{
  "train_examples": 26041,
  "gain_aug_db": 10,
  "encoder_dropout": 0.05,
  "encoder_inner_norm": false,
  "encoder_width": 192,
  "fusion": "prefix",
  "decoder_width": 256,
  "decoder_layers": 8,
  "decoder_norm_position": "pre",
  "decoder_qk_norm": true,
  "decoder_parallel_block": false,
  "decoder_drop_path": 0.1,
  "decoder_prefix_bidirectional": true,
  "weight_decay": 0.09
}
Rows from expert 6 of block 7 of the audio encoder, named by matrix and row number. Rows with one number belong to one neuron. Each number is 128 + 24 x the weight over its row's rms, rounded and kept within 0 to 255. All counts start at 0. After the name is the row's rms in percent of the matrix's.
# up: expert up (encoder.blocks.7.mlp.up, 8x96x192), inputs 0-95
# down: expert down (encoder.blocks.7.mlp.down, 8x192x96, transposed), outputs 0-95
up.52 122 [156 164 101 149 141 136  95 125 179  83 163 114 146 107 181 135 116 151 163 114 115 154 142  98 120 155 129 167 140  99 105 165  94 136 108 126 152 108 133 144 109 103 127 128 122 157 133  93 163  94  88 163 159 132 151 103 132 117 117 149  99 134 135  99 126 126 127  79 128 113 134 134 179 113 154 112 149 134 106 134 135 126 138 110 137 158 150 105 160 129  82  97 125 141 160 110]
down.52 119 [147 135 124 131 153 111 109 108 165 136 143 107 133 113  92 142 127 134 140 142 132 129 145 120 118 136  93 100 142 152 117 154 155 112 107 115  66 108 126 143 143 177 149 148 151  90 113 133 144 120 128 112 109 140  84 104  97 132 135 125 111 114 143 140 148 201 150 134 168 110 140 122 146 132 131 158 140 126 149 129 127 155 171 140 136 112 190 159 147 152 137 130 130 117 142 120]
up.53 107 [102 115 114 152 137 146 150  73 155 140 160  84 119 166  97 123 128 173 130  68  97 152 125 141 117 145 123 125 140 123 112  87 105 145  84 126 120 150  95 113 112  92 118  88 106 147 122 116 149 157  98 165 106 153 150 109 139 141 140 117 119 185 112 112 128  94 139 158 156 134 124 133  68 154 127 105 134 130 133 135  67 150 126 139 116 141 137 143 149 141 118 177 105 126 136 128]
down.53 115 [147 100 137 148 116 159 121 105 123 157 150 141 104 101 120 111 153 137 132 144 112 149  63 127 118 131 113 145  97  83 147 104  93 185 116 132 137 138 123 142 120 123 123 133 153 125 132  82 148 148 103 102 120 140 112 142 118 108 107 128 108 101 140 120 148 144 138 142 140  98 146 133 140 105 144 125 138 118  75 114 146 100 101 138  87 138 118 137 148 119 165 114 121 158 158  87]
up.54 082 [144 137 120 104 152  89 133 186 119 107  83 114 136 167 128 135 114 122 159 132 120 123 108  65 120 146 116 132 136 117 129 126 134 132 177 146  98 188 112 104 128 107 135 113 132 149 153 113 175 159 148 134 118 132 122  93 144 156 136 127 123 126  92 128 133 120 132 129 118 123 127 105  77  83 117 121 163  96 119 102 107 122 160  86 120 102  92 126  95 175 147 119  80 125 147  95]
down.54 101 [122 154  88 149 103 141 108  76 125 110 159  97  87 128 106 142  90 124 136 120 126 187 156 147 140 167 114 132 148  83 121 150 111 174 119 156 140 118 132 127 186 185  89 123 127 141 137 126 149 149 146 120 132 146 117 118 116 128 102 136 136 124 134 100 165 133 150 110 134 182  80 130 129 147 130 122 118 153 172 162 183 161 141 121 106 113 123 133 121 153  93 118 137 160 148  94]
up.55 014 [ 71 136  94 110 135 110 115 158 121 116 121  99 108 139  86 136 114 112  91 108  72 140 109  84 118 149 158 125 140  98 183 136 129 107 147  97 144 113  78 157 106 125 137 100 104 131 117 134  98 137 118 118 126 143 117 144 128 106 154 165  98 121 132 116 132 147 132 118 111 113 145 118 146 131 132 174 104 120 109 146 116 186 133 128 164 137 157 115 172 113 144 162 162 160 136 111]
down.55 009 [139 107 152 142 148 140 127 144 140 131 185 105 167 156 153 116 125 119 115 166 132 128 122 118 132 183 108 152  96 111 158 109 117 147 120 140  96  77 151 111 101 161 133 152 112 103 103 174 105 134 158 124 161 140 189 125  96 110  97 121 102 124 140  97 121 123 105 139 107 108 121  99 147 130 119  98 161 123  94 132 130 131 140 144 116 131 139 139 118 162 130 132  99 159 152 151]
up.57 131 [137 137 124 127 144 126 167 144  94 146 143  92 129 113 115 143 124 151 120  91 111 156 138 134 148 127  89 139 118 115 175 118 138 129 115 122 141 146 109 147 141 105 116  99 131 179  98 143 135 153  69 121 100 172 105 116 135 132 141 159 129 121 105 136 123 147 107 163 116 120 117 112 111 121 135 138  94 162  84  75 124  86 144 137 152 158  98 127 145 160 105 186 151 127 152 141]
down.57 129 [141 126 132 137 119 154 116 136  79 148 190 125 123 101 123 137 145 127 114 189 161 133 152 161 160 105 123  97 157 171 130 124 145 115  96 148 148 114 125 129 165 106 112 136 111 170 116 116 110 129 116 182 142  96 146 129 117  96 126 125 135 121 134 144 129  79 136 169 118  92 134 129 104  83 101 134 118 122 115 125 102 121 114 123 104 140  76  92 147 101  94 139 125 116 153  79]
up.60 110 [155  97 128 140 193 107 150 123 137 124 124 118  96 145 109 150  70 122 158  80  70 119 132 120 118 147 115 157 103 133 115 106 124 119 104 183 124 165 127 116 126 118 136  83 161 131 131 128 181 116 144  94 109 122 105  95  89 145 130 134 119 149 129 126  79 134 115 162 126 100  94 154 114 114 122 146 166  62 130 135 111 149 142 103 109 129 160  98  87 123 136 165  89 141 124 140]
down.60 099 [117 142 106 113 147 144 102 129 150 101 104 140 112 127  96 137 133 101 111 139 165 125 153 158 118 122 120 145 124  93 125 128 180 169 137 113 149 115 117 117 121 162 104 139 146 139 120 123 104 142 171 108 163 138 122 128 143 107 133 110 156 149 163 121 165 119 189 116  96 116 112 132 153 146 123 164 129 161 162 110 151 147 110 135 139 107 125 111 134 166 115 112  90 103 124  84]
up.61 103 [139 186 123 121 116 163 101 125 122 141 108 153 105 133 163 164 153 113 133 155 177 102 110 130 117 112 128 173 122 138 120 134 152 134 125 134 134 116 174 143 131  80 124 130 106 129 119 100  96 150  98 115 156 110 160 146 122 131 120  98 127 123 121 163 103  56 129 149 130 101  77 139 123 129 139 125  98  93 130 128 139 117 134 169 147 151 118  97 121 114 171 109 104 154  98 145]
down.61 113 [120 118 120 184 137 109 104 143 141 126  89 159 138 113 150  84 107 108 151 170 112  88 104 157 154 156 130 121 154 114 134 137 132 106 128 119 130 109 102 131 125 132 111 100 101 150  89 143 139 181 114 155 123 116 153 135 126 124 109 156  86 149 116 162 101 128 126  92 126 162 108 147 159 150 117 189  91 109  85 131 102 108 109 166 103  96 113 167 143 109  89 108 170 138 107 147]
up.62 101 [122 118 139 147 139 152 196 145 135 148 130 174 148 170 125 129 144 173 147 158 137 124 117  85 124 115  62 124 135 149 173 133 159 120 132 147 100 130 166 107 139 126 139  83 124 107 126 101 105 101 164 125 113 146  89 104 103  92 127 164 152 104 114 101 127 131 127 100 118 136 129 105 163 146 146 134 136 153 100 137 121  88 102 142 139 149 110 138  91 131 143 156 152 165 130 132]
down.62 107 [110 161 115 124 163 127 133 111 139  92 158 128 202  82 145 113 175 169 169  84 145 120 124 122 141 133 137 149  72 139  88 119 113  92 147 117 144 114 110 142 132 104 158 144  97 141 171 144 156 138 134 150 106  98 145 138 112 104 135 140 126 131 142 130 117 112 152 144 122  78  84 148 132 125 168 143 106 134  83 119  96 130 107 130 104 151 130 128 104 127 123 146 108 149 111 137]
up.63 099 [155 122 165 142  96 136 174 116 166 158 145  93 117 173 124  95  98 123 132  94 117 129 166  76 138 111 113 106 163  84 124 138 101 166 114 148 120 120 160 139 126  97 143 120 111 134 108 124 118 118 110 167 106  92 142 128 133 152 137 112 108 121 158 118 112 142 145 122  87 118  94 131 112 146 123 110 149 116 134 173 165  89  90 133 150 110 157 176  81 116 132 149 137 134 131 117]
down.63 111 [151 124 119  56 128 118  86 155 134 137  93 185  99 141 127 135 113 131  94 147 128 114  97 107 113 133 151  80  88 123 117 159 122 101 125 137 156 161 102 119  96 181 108 143 115  96 136 167 171 129 125 104 147 139 146 147 132 163 137 150 134 119 131 162 136 137  99 115 173 108 158 117 146 123  86 108 127 135 128 142 159 168 171 129 119 151 120 106 131 149 114  80 130 128 153 144]
up.64 105 [149 152 124 140 108 140 144 111 134 116 166 132  94 172 147 157 121 140 122  94 131 131 130 158 134 130 121 157 166 163 134 177 147 122 189 134 111 120 120 121 128 140  98  99 118 147 124 107 117 146  76 147 112 134 135 147 149 113 141 101 148 137 155 183  91 137 121 168 133 155 114 163 165 138 125 115 116 134  89 125  86 116 104 140 126 110 153 115 111 130 129 165 117  84 139 172]
down.64 122 [ 72 151  79 114 107 140 102 124 134 122 127 162 100 140 132 148 100 105 143 109 116  76 126 169 113 134 138 116 155 111 120 126 143 107 134 128 137  96 122 122 154 147 140 129 117 138 103 135 133 121 113 112 150 150 129 155  89 148 122  87 110 144 122 104 120 144 109 114 130 156 159 153 109 135 163  81 111  68 111 108 158 148 144 138 168 144 141 150 135 124 109  81 162 102 112 169]
up.65 125 [166 159 146 160 162 118 100 165 116 138 148  84 116 173 129 163 123 108 117 116 153 179 167 130 150 135 136 109 138  99 176 163  92  84 154 108 148 114 113 123  91 163 135 157 157  95  80 160 132  58 125 154 131  95  71 161 114 146 127 116 114 147 121 138 128 130 141 105 110 127  85  81 130 138 118 120 131 115 125 115 127 139 118 100 116 134 147 132 113 142 140  77 106 115 137 116]
down.65 123 [120 122 143 143  87 142 122 100 137 114 104 161 132 158 111 145 151 118  92 158 120 182  70 155  93 102 127 122 138 120 122  93 139 142 161 140 162 148 101 123 133 142 115 116 142 106  95 119 114 149 124 165 167 167 105 141 108 123 120 138 123  82 105 129 157 108 167 133 171 115 128 119 129 139 152 118 108 137 144 133 122 170 113 114 107 159  86 173 138 125 157 151 119 105 104 133]
up.66 101 [127  84 163 103 140  99 127 123 129 127 122 163 158 164 110 142 168 109 154 154 130 149 148 121 146 117 133 119 147 152 123  83 136 120 119 112 150 119 112 128 113 119 127 100 101 127 146  97 105 134 123 123 142 121 152 141 155 155 149 105  91 155 125 152  83 108 139 128 105 145 138 101 171 168 128 155  97 113 159 133 179 108 139 152 122 138 149  93 123 104 149 135 175 173 145 106]
down.66 101 [143 105  87  98 104 109 126 116 107 108 149 136 110 138 116 163 162 142 172  87 138 140 107 141 154 149 122 137 148 112 172 132 172  82 124  93 140 106 138 143 110  92 110 123  99 152  84 159 125 194 139 135  76 152 162 123 110 124 129 128 147 117 125 142  99 128  93 153 126 144 146 144 109 108 167 110 120 131  76 134 109 117 102 104 162 117 171 120 112 132 123  96 107 131 144 160]
up.67 103 [138 147 155 154 154 136 159  80 145 133 170 124 151  97 136 155 125 140 125  95 121  96 130 126  98 139 138 165  88 133 116 113  93 108 145 139 144 104 129 124 115  91 119 113 135 164 164 177 158  75 106 149 137  91 131 127 138 154 126 148 164 157 112 111 158  95 134  80  93 139 123 160 147 110 139 139 102 155 108 144 103 115 161  99 114 165 162 116 113 134 195 116 162 111 131 141]
down.67 104 [130 151 135 134 127 111  75 113 151 171 121 159 151 156 109 162 136 111  90 127 104 119 149 137 105 156 125 126 112 134  72 192 173 156 100 119 106 118 121  77 159 154 106 103 118  97 123  71 147 130 144  67 137 138 132 114  92 165 106 161 108 128 126 115 143 124 103 147 169 118 139 121 142 126 132 112 132 115  99 140 148 151 131 141  90 117 126 139 148 107  84 138 146 107 104 158]
up.68 103 [110  72 124 137  89 120 143 162 184 122 130 158 121 113  97 144 136 128 148 149 129  98 121 102  66 148 100 125 107 106 107 110 123 193 150  94 152 136 140 110  96 118 152 155 117 137 110 149 133 132 120 122 120 115 122 120 157 110 150 151  98 140 143 128 136 178 113 122  92 119  98 132 103 144 183 138 156 115 132  93 195  85 118 140 131 124 122 114 113 117 127 137 160 115 105 103]
down.68 110 [162 143 148 164 179  96 133 141 121 106 138 118 175 113 152 149 144 109 129 112 141 148 145 132 137 140 154 157 153 111 121 132 138 154 119 137 129 162 128 120 133 127 129 120 133 150 112 140  88 133 119 111 127  96 117 114 157  99 100 167 158 139 166 134 127 122 152 121 100 116 117 134 109 181 139 125 105 183 129 117 123 144 197 103 107 103 142 121 140 124 122 125 133  84 172 111]
up.69 108 [185 116 153 161 117 140 107 170 152 146 113 105 101 205 116 130 158 112 110 173 163 142 149 122 106 132 109 143 133 111 137 149 166 144 171 131 107 121 132 146 121 141 133 135 121 140 149 103 162  91 157 109 159  99 126 162 107 148 161  71  99 119 117 178 163  99 108 105  86 130 111  95 126 106  92 131 119  95 112 136 102 106 121 120 145 170 141 141 135 125 120 151 110 106  83 106]
down.69 106 [114 156 147 144  92 158 136 135 151 136  90 143 136 142 115 162 120 101 115 119 135 136 133 158 144 160 145 114 112 146 123  79 144 108 127 127 158 136  76 135 131 103 101 160 153 108 122 128 135  89 142 176 168  97 127 168 144 138 103 152 147  99  91 110 150  83 113 133 156 126 110 135  89 109 131 133  85 152 133 146 137 124  85 140 142 126 113 150 136 120 127 128 136  82 123  97]
up.70 119 [147 174 142 158 127 112 102 192 156 142 137  94 128  98 114 146 154 154 113 115 101 118 165  79  81 135 135 113 135 118 134 102 150 116 163 106 115 138 133 119 145 123 149 132 120 112 121 114 130 127 105 112 137 131 137 142 126 102 137 122 100  93 145 170 111 133 127  91 119  95 181 158 161 147 105 112 113 124 157 107  87 116 155 147 142 152 161 143 164 100 137 132 138 103  90 146]
down.70 122 [131 105 156 121 136 139 141 137  80 100 129 114 126 123 154 125 109 110 132  91 129  99 139 109 199 100 130 103 158 115 108 145 110 159 142 135 116 144 111 148 147 120 100 143 128 145  64 145  82 127 144 132 115 111 146 134 160  99 134 169 116 158 109 168 115 146 117 157  58 143 120 161 115 139  78 115 172 128 182 105 146 156 132 135 163 143  63 115 114 118 164 118 106 112 154  74]
up.71 128 [139 106 111 139 113 165 111 160 100 159 139 135 110 104 152 160 120 120 136 113  90  90 150 140  97  91 101  78 126 107 151 169 160 107 144 126 104 163 146 170 141 162 140 114 102 128 128 114 117 133 137 120 127  99 125 111 116 160 106 132 111 101 123 129 135 157  85 120 107 112 151 118 114 109 119 106 169 107 159 110 154 102 183 128 125 140  80 136 108  86 166  91 158  99 130 111]
down.71 126 [113 105 147 121  99 118 125  92 140  91 106 160 110 127 116 125 139 140 132 114 138 140 109 122 115 109 132 122 114 141 133 138 158 175 110 153 134 143 160  96  97 138 111 156  99 116 119 144 115  94 159 140 113  93 119 128 113 118 118  91 151  94 125 134 128  89  93 115  82 163 138 108  86 142 152 108 179 128 181 144 160 121 153 118 125 149 155 113  96 104 130 146 181 123 149 100]
up.72 114 [ 99 127 114 136 106 127 111 136 130 125 136 105 122 121 108  96 108 196 165 123 143 122 146  78 135 130 133 111 188 136 119 104  99 133 123 170 139 137 139 130 172 139 126 101 147 157 142 123 136 139  85 171 111 141 108  94 128 162 137 127 131 149 115 128 184 163 122 106 104 113 161 114  93 123 161 131 117 106 130 160 105 100 135 134 117 132 146 136 128 102 141 146 129 118 144 139]
down.72 125 [118 136 159 181 129 107 150 106  92 107 140 121 122 126 117 122 111 110 129 104 109 130 124 153 136 149 156  76 155 146 110  66 137  85 107 120 173 110 168  86 100 158 160 153 147 124 151 150 105 121 121 122 132 106 154 167 137 100 112 118 138 109 130 131 159 112 100 135 106 109 130 115 156 151 130 129 139 113 131 153 165 122  75 106 144 131 107 134 112 118 109 147  62 175  99 125]
up.74 011 [129 123 124 131 107 123 145 109 152 112 161 136 106 119  94 116 166 130 122 105 114 119 111  94 128  99  85 107 180 179 110  94 179 129 147 110 131 139 148 103 126 144 155 143 164 126 151 148 141 141 138 104 115 109 141 137 103 122 133 112 166  88 156 103 127  91 145 124 144 125 123 127  94 135 120 165 153  82  94 122 140 101 123  98 125 150 101 100 156 119 109 119 132 118 139 171]
down.74 006 [111 141 175  85 186 117 119 141 148 146 141 134  77 128 123 135 137 121 155 128 171 146 115 105 125 138 121 135 132 137 110 108 139 164 114 119 164 119 136 104 103 110 159  93 145 101  84 127 149 134 207 128 104  97 136 122 103 115 129  75 121 136 133  94 130 113 189  98 112 103 130 155 123 166 186 103 157 114 135 112 108 110 101 127 111 158 149 105 110 147 114 163 101 134 106 117]
up.76 099 [139 139  94 123 124 129 148 137 103 129 145 136 145  98 122 162 136 117 164 117 127  83 128 125 148 125 120 131 105 133 144 156 132 148  68 157 128 133 141 122 173  88 164 119 134 122 115 136 141  89  86 128 110 164 124 131 126 121  98 118 167  83  99 101 135 142 117 149 113 152 101  85 168 162 100 134 139 135 121 131 115 108 205 126 171 144 136 126  97  94 168 150 124 137 111 114]
down.76 108 [149 163 101 136 132 104 136 141 123 139  96 163  86 133  95 125 155 116 116 127 120 115 120 144  99 127 113 168 138  88 126  85 120 112 160 152 119 149 129 115 112 120 176 128 119 149 171 176 139 134 149 129 135 126 114 133 102 135 142 118 124 130  99 141 164  96 131  99 124 122 133 134 136 162 113 134 169 144 169 126 139 129 134 127 152 149 101 127 143  99 118 115 150 162 124 108]
up.77 053 [140  90 135 118 169 131 157 122 105 112 124 123 135 152 100 160 132 130 115 159 163 165 148  71 131  83 128 156 178  97 114 139 131 131 110  81  66 144 135 115 145 122 121 118 140  99 130 130 113 145  76 128 168  92 125 164 124 141 105  72 134 163 123 145  71 149 127 129 139 150 149 159 122 136  95 134 141 120 104 136 117 185 114 136  74 139 128 153 132 121 159 161  99 120 150 131]
down.77 031 [102 108 137 113 141 146 114 120 147 108  67 136 140 146 115 113 127 131 116 139 158 156  88 116 145 148 139 105 127  92 139 114 136 137 162 135 109 178 144  95 152 140 156 131 124 128 117 115  87 107 132 104 149 170 148 157 106 135 111 138 153 148 150 127 179  79  99 111 124 137 148 160 162 118 162 120 153 114 149 157 128 131 156 105 122 173  93  93 108 101 135 126 105 154 195 156]
up.78 108 [128 101 135 137 144  52 145 136 182 130 141 126 140 142 136 111 127 125  67  87 130 122  97 127 110  97 199 150 124 128  95 118 133 116 131 152 137 130 145 144  98 134 136 127 108 160 135 124 131 147 125 110 127 163 103 125 111 107 141 147  96 112 114 146 106  80 189 151 157 115 121 153  90 141 106 141 143 111 130 141 127 162 109 158 161 110 144 154 132  94 121 133 137 132 127 104]
down.78 109 [136 147 153 120  84 114 142 125  87 143 120  95 122 142 134 109 133 149 133 110  96  97  84 128 131 147 106 121 151  99 126  67 117 159 150  92 142 148 117 124 111 154  77 173 157 102 139 170 120 180  80 113 155 147 148 155 132 134 136 149 115 153 122 135 134  97  95 113  67 105 151 103 140 144 112 105 144 149 147 117 135 116  94  96 111 164 121 129 144 157  96  97 128 102 124 118]
up.79 107 [115 158 118  97 114 147 115 138 123 123 125 145  94  80 116  90 116 131 156 103 134 119 157 131 132 142 100 157  76 115 132 116 126 114  78 150 168 137 131 140 155 164 146 141 124 129 100 117 107 145 134 112 127 158 142 129 141 114 146 139 144  82 143 120 150  90 135  90 155 124 109 135 123 133 135 107 100 123 149 126 111 162 137 134 120 150 150 155  87 111 141 163 100 126  85 143]
down.79 112 [155 146 145 102 151 110 143 109 122 130 141  94 135 107 130 134  92 121 117 163  91 139 159 121 114  95 144 159 127 126  97 102  89 115 145  85 138 140 115 111 119 114 163 120 151 120  98 110 125 111 128 113  85 134 128 146 143 132 107  87 125 140 153 124 197 171 133 136 117 128 117 100 118 159 129 125  99  92 121 166 125  84 135 104 101 128 183 152 132 135 116 107 129 112 116 137]
up.80 069 [138 171 144  97 145 104 128 138 167 158 143 144 117 132 122 138 131 108 116 122 133 126 118 110 130  96 114 169 154 143 188 101 147 123 113 120 107 143 126  92 137  65 107 123 116  82 179 119 123 141 160 108 138 119 156 113 156 139 103 167 121 135  89 118 141 153 101 137 129 117 107 131 143 129  90 107 143 154 124 126  97  99 140 104 148 141 121 108 113 141 103 100 143 105 133 162]
down.80 054 [116 155 128 119 147 142 114 151 116 112 167 112 126 130 104 155 104  84 142 142 105 148 159 121 137 169 123 171  99 106 155 122 130 106 113 120 132 116 111 129 152 106 188 135  99 150 134 126 108 100 189  95 143  82 132 107 142 111 162  98 132 134 115 108  81 118 147 136 133 140 114  96  86 182  98 166 120 119 135 126 109 102 121 125 155 137 170 142 101 144 106 141 144 121 125 119]
up.81 113 [ 97 154 124 138 161 127 134 143 154 172 144 150 135 134  95 170  84 120 165 119 129 107 151  94 111 106 103 104 134 144 138 123 114 113 139 136 129 135  92  86  89 138  99 129 139 131 151 108 126 136 168 108 142 150 150  85 115 115 124 110 109 104 113  85 124 120 112 132 125  93 117 128 135 137 164 127 124 144 143 112 105 161  94 129 117 123 182 155 124 143 172 113 124 172  74  83]
down.81 119 [132 118 154 132 127 109 123 163 146 141 127 107 145  89 104 137 104 118 165 116 111 114 147 144 171 127  97 108 149 102 145  94 127 123 112 146 130 132 108 132  96 128 145  95 144 141 136 143 118 148 113  82 138 122 116 151 130 130 121 131 130 141 123 129 105 168  81 111 111 119 136 106 108 126 134 154 131  91 114 155 146 110 158 114 125 105 157 109 114 146 156 139 195 134 131 159]
up.82 105 [169 115  75 170 134 126 119 169 133 140 143 115 112 157 120 102  97  99 157 163 116 142 113  95 129 139 182  98 122  94 145 101 160 150 134  97 136 172 140 120 175 151 145 116 161 124 115 138 114 128 102 125 118 133 161 172 101 131 105 135 143 164  99 136 104 126 111 109 141 116 152 128 129 134 119 158 109 108  85 138 143  96 133 112 123 128 157 175 119 117 136 164 100 105  91 149]
down.82 113 [139 131  99 147 170 155 165 109 162 121  97 129 136 125 143 131 125 121 124 123 150 132 117 104 105 145  85  70 168 135 153 123 107 153 139 120  62 144 143 121 125 105 112 194 145 115  89 152 103 124 132 112 117  90 162 151 109 123 155 138 165 139 112 166 126 118 121 137 111  97 125 141 151 144  69 137 126 134 130 166 166 148 110 110 160 185 122 115 131 156 127 104 107 104 117 114]
up.83 129 [117 182 133 110 152 105 151 115 142 144 116 162 117 135 121 122 124 111  93 132 175 186 130 143 122 115 134 134 165 163 112 131 127 129 141 116 150  87  95  87  61 153 162 141 146  93 129 145 143 111 174 127 157 152 131 131  79  97 115 102 159 117 158 102 165 143 129 157 148 158 131  86 153 107 123 127  98 128 113 122 120 151 142  87 152 140 145 174  93 149  74 150  94 108 108  97]
down.83 135 [143 146 129 123 144 137 130 103 125  92 153 136 119 119 180 117 105 147 139 143 204 125 123 168 145 122 145 144 144 103 100 168 110 176 167 100 126 125  88 145 109 108 146 122 151 125 105  67 164 149 146 131 114 172 128 114 156 164 103 160 130 140 107 123 109  97 152  97 149 138 112 154 125 123 184 143 126 129 130 104  90 117  88 131 128 122 129 136 141 125 118 177 132 121 143 141]
up.84 014 [144 135 137 164 139 114 154 107 124 127 121 131 103 138 159  93 160  90 155  98 143 134 116 145 170 114  96 140 133 147 106 112 134 128 178 145 124 136 140  88 140 144 123 138 143 117 139 101 129 169 121 134 121 125  87 103 133 157 149 167 110 138 108 142 109 123 125 157 140  89 102 127 137  86 112 154 140 110 118 111 139 142 129 138  93 109 115 147 120 122 131 151 140 169 121 125]
down.84 010 [144 150 125 128 131  80 108 140 119 133 149 111 128 132 132 107 150 128 107 118  58 157 114 166 107  95 114 137 118 123 103  86 165  99 174 115 157 151 124 154 144 142 135 125 175 149 142 123 154  95 175 183 175 109  93 123 124 109 131 138 139 114 149 170 152 150 126  97 143 145 122 116 130 150 123 130 142 115 118 128 121 120  98 125 120 110  99 142 176 113 115 164 133 110 161  99]
up.85 111 [136  85 112  79 132  97  70 111 104 147 121 121 145 154 104 129 120 186 138  96 116 162 136 126  98 109 138 103  74 117 106 161 119 119 164 109 118  94 138 128 114 172  92 143  94 106 119  62 151  99 140 138 113 122  97  70 125 141 158 125 124 137 123  84 153 162 137 159 156 138 123  91 108 108  92 152 117 133 140 128 160 145 134 154 107 109 140 140 124 147 131  59 104 170 129  92]
down.85 102 [120 136 158 100  87 170 130 131 120 157 110 118 130 135  97 159 104 143 156 106 131 164  99 130 103 164 140 130 116 122 110 141 130 134 114 128  97 171 123 162  92 119 151 140 125 112 125 115 130 131 148 148 141 137  96 129 140 114 147 142 149 128 142 134 121 161 111 124 125  93 148 134  96 129 111  90 134 158 126 139 146 140 173 105 163 153 117 159 138 134 157 104 172  95 155 172]
up.86 029 [142 135 103 152 113 116 123 147 136 123 112 105 122 157 130 149 174 139 152 174  59 112 173 120 141 147  92 115 144 151 130  98 142 100 128 165 134  96 126 117 125  82 108 103 118 103 106 145 186 129 156 138 165 174 152 118 133 187  86 106 156 135 117  79 130  97 139 120 102 137 112 160 148 120 121  83 139 158 142 131 126 173 110 131 160 143  92 115 110 134  90 115 126 102  92 121]
down.86 017 [130 148 131 148  90 155 144 150 127 120 123 115 110  99 150 139 137 143 190 112 129 110 131 128 145 140 138 102  44  89 110 152 136 111 114 126 119 123 119 119 140 103 168 127 127 153 150 123 101  65 148 183 155 106 165 101 112 140 133 140 149 156 121 124 137  96 122 164 130 138 116 162 136 121 121 123 138 152 134 105 121 102 110 159 129 128 139 134 139 160 161 111 141 171 106 156]
up.87 111 [ 82 132 146 174 169 161  87 114 107 134 154 121 137 148 101 126 109 122 115 140 165  83 121 120 114 107 124 162 123 140 140 147 177 133  86 156 172 133 148 144 110  78 160 116 107 121 142 109 136 152 120 135 112 108 132 115 176  61 100 135 136 155 162 148  98 152 153  82 119 107  65 129 148 130 130 131 140 109 116 133 176 119 107 123 121 121 159 129 171  82 139 128 126 137 131 104]
down.87 113 [ 81 113 124 126 172 119 110 134 182  91  86 116 181 135 168 173 159 116 143 162 147 111 157 162 159 101 113 116 124 121 136 153 112 124 129 185 118 120 138 135  94 109 105 129 111 151 133  92 161 126  57 103  99 100 107  99 166 150 119 114 115 111 128 121 167  99  71 140 104 121  94 103 132 166 141 111 113 120 144  93 153 118 138 154 122  78  76 121 124 124 116 114 116 143 170 145]
up.88 107 [175 151  70 122 121 153 165 108 156 133 112 115 118 135 116 119 141  84 123 145 108 119 141 119 141 125 137 149 175 115 159 106 102 130 115 160 122 122 138 166 134 140 122 178 146 136 159 136 127 125 114  88 138 136 143 142 112 156 105 135 120 131 122 135 121 146 166 101 100 117 131 121 170 118 123  78 103 127 129  94 113 114 154  90 176 137 114 164 143  98  84 100  88  97 113  94]
down.88 106 [101 125 156 146 114 177 132 101 126 167 103 152 108 153  81 159 126 142 118 160 118 147 109 102 117  91 129 135 157 204 148 141 111 109 114 176 136  84 146 121 111 117 120 134 133 122 140 125 105 123 174 100 140  69  95 160 117 153 156 120 140  69 159 165 120 116 120 154  99 148 187  96 135 126 114 142 104 120 172 151  99 127 137 125 168 166 142 101 129  93 104 131 102 115 102 149]
up.89 097 [127 170  96 138 166 152 129 177 132 145 124 123 144  98 146 121 116 125 123 134  87 130 120  98 133 115 115 128  82 117 165 113 131 111 142 193  99 127 152 155  89 131 115 119 141 131 104 166 182 143 150 127 141  89 143 109 125 118 154  98 123 125 118 129 131 155 130  85 121 133 155  94 131 127 156 147 127 105 154 133 127 168 135 127 146  83 102 123 142 156 126  96 144 183 115  97]
down.89 112 [119 142 112 130 137 124 163 122 121 169 121 117 160 125  95 143 121 151 116  91 126 105 117  94 119 150 150 145  97 151 109 122 123 144  99 137 122 174 107 137 106 142 173  90 170 100 147 144  98 143 125 120 138  91 115 104 119 166 119 146 137 123 107  95 172  65  99 112  85  83 154 142 132 138 105 122 132 147 143 109 133 198 169 151 127  96 129 103 116 154 149 147 159 119 150 116]
up.90 121 [152 135 134 125  96 108 100 121 131 130 139 143 105 136 157 108 149 113 150 122 139  98 151 137 123 172 146 144 139  77 148 138  94 142 130 126 141  73 125 108 171 114 121 135 137 107  90 167 162 127 155 135 123 155  81 167 123 102 108  87 119 150  78  96 125 141 152  99 103 139 158 165 116 131 149 119 130 106 172 141 178  66 129 103 153 126 180 120 123 124 162 101 111 102 114 138]
down.90 121 [143 145 126 208 100  96 123  94 132  93 112 139 114 122 136 113 110 102 156 135 147 123 163 128 114 133 135 179 107 160 119 107 117 128 140 121 115 106 105  94 113 123 148  98 100 151 118  95 141  79 167 109 152 151 132 138 127 125 104  81 135 134 130 155 148 150 121  91 173 116  96 105 155 166 116 112 114 126 114  98 134  92 139 159 149 122 134 158 109 175 143 131 112  89 145 125]
up.91 105 [148 138 147  91 134 139 150 119 121 100 115 144 114 133 158 126  90 168 163 129 143 130 127  97 103 137 127 166 126 156 107 152 136 112 117 111 154 103 115 132  72 140 103 122 140 158 126 156 129 113 128 151 129 132 124 123 144 121 119 134 119 125 129 100 173 129 128 139 114 114 147  93 149 115 164 144 119 109 156  99  63  84 103 108 109 144 149 173 146 149 140 119 112 122 114 102]
down.91 106 [160 135 119 113 153 121 137 153 157 121 118 163 171 137 103 136 142 122 135 167 147 125 117 108 141 124 121 128 176  92 115  99  86 158 120 156 120 126 137 106 166 142 145  77 174 111 126 109 143  92 160  83 142 136 170 109 141  88 121  84 158 132 104 126 121 124 131 140 161  94 117 142 113 115 136 103 121 138 128 120 132 120 156 171 118  97 141 170 134 186 145  81 131 108 123 144]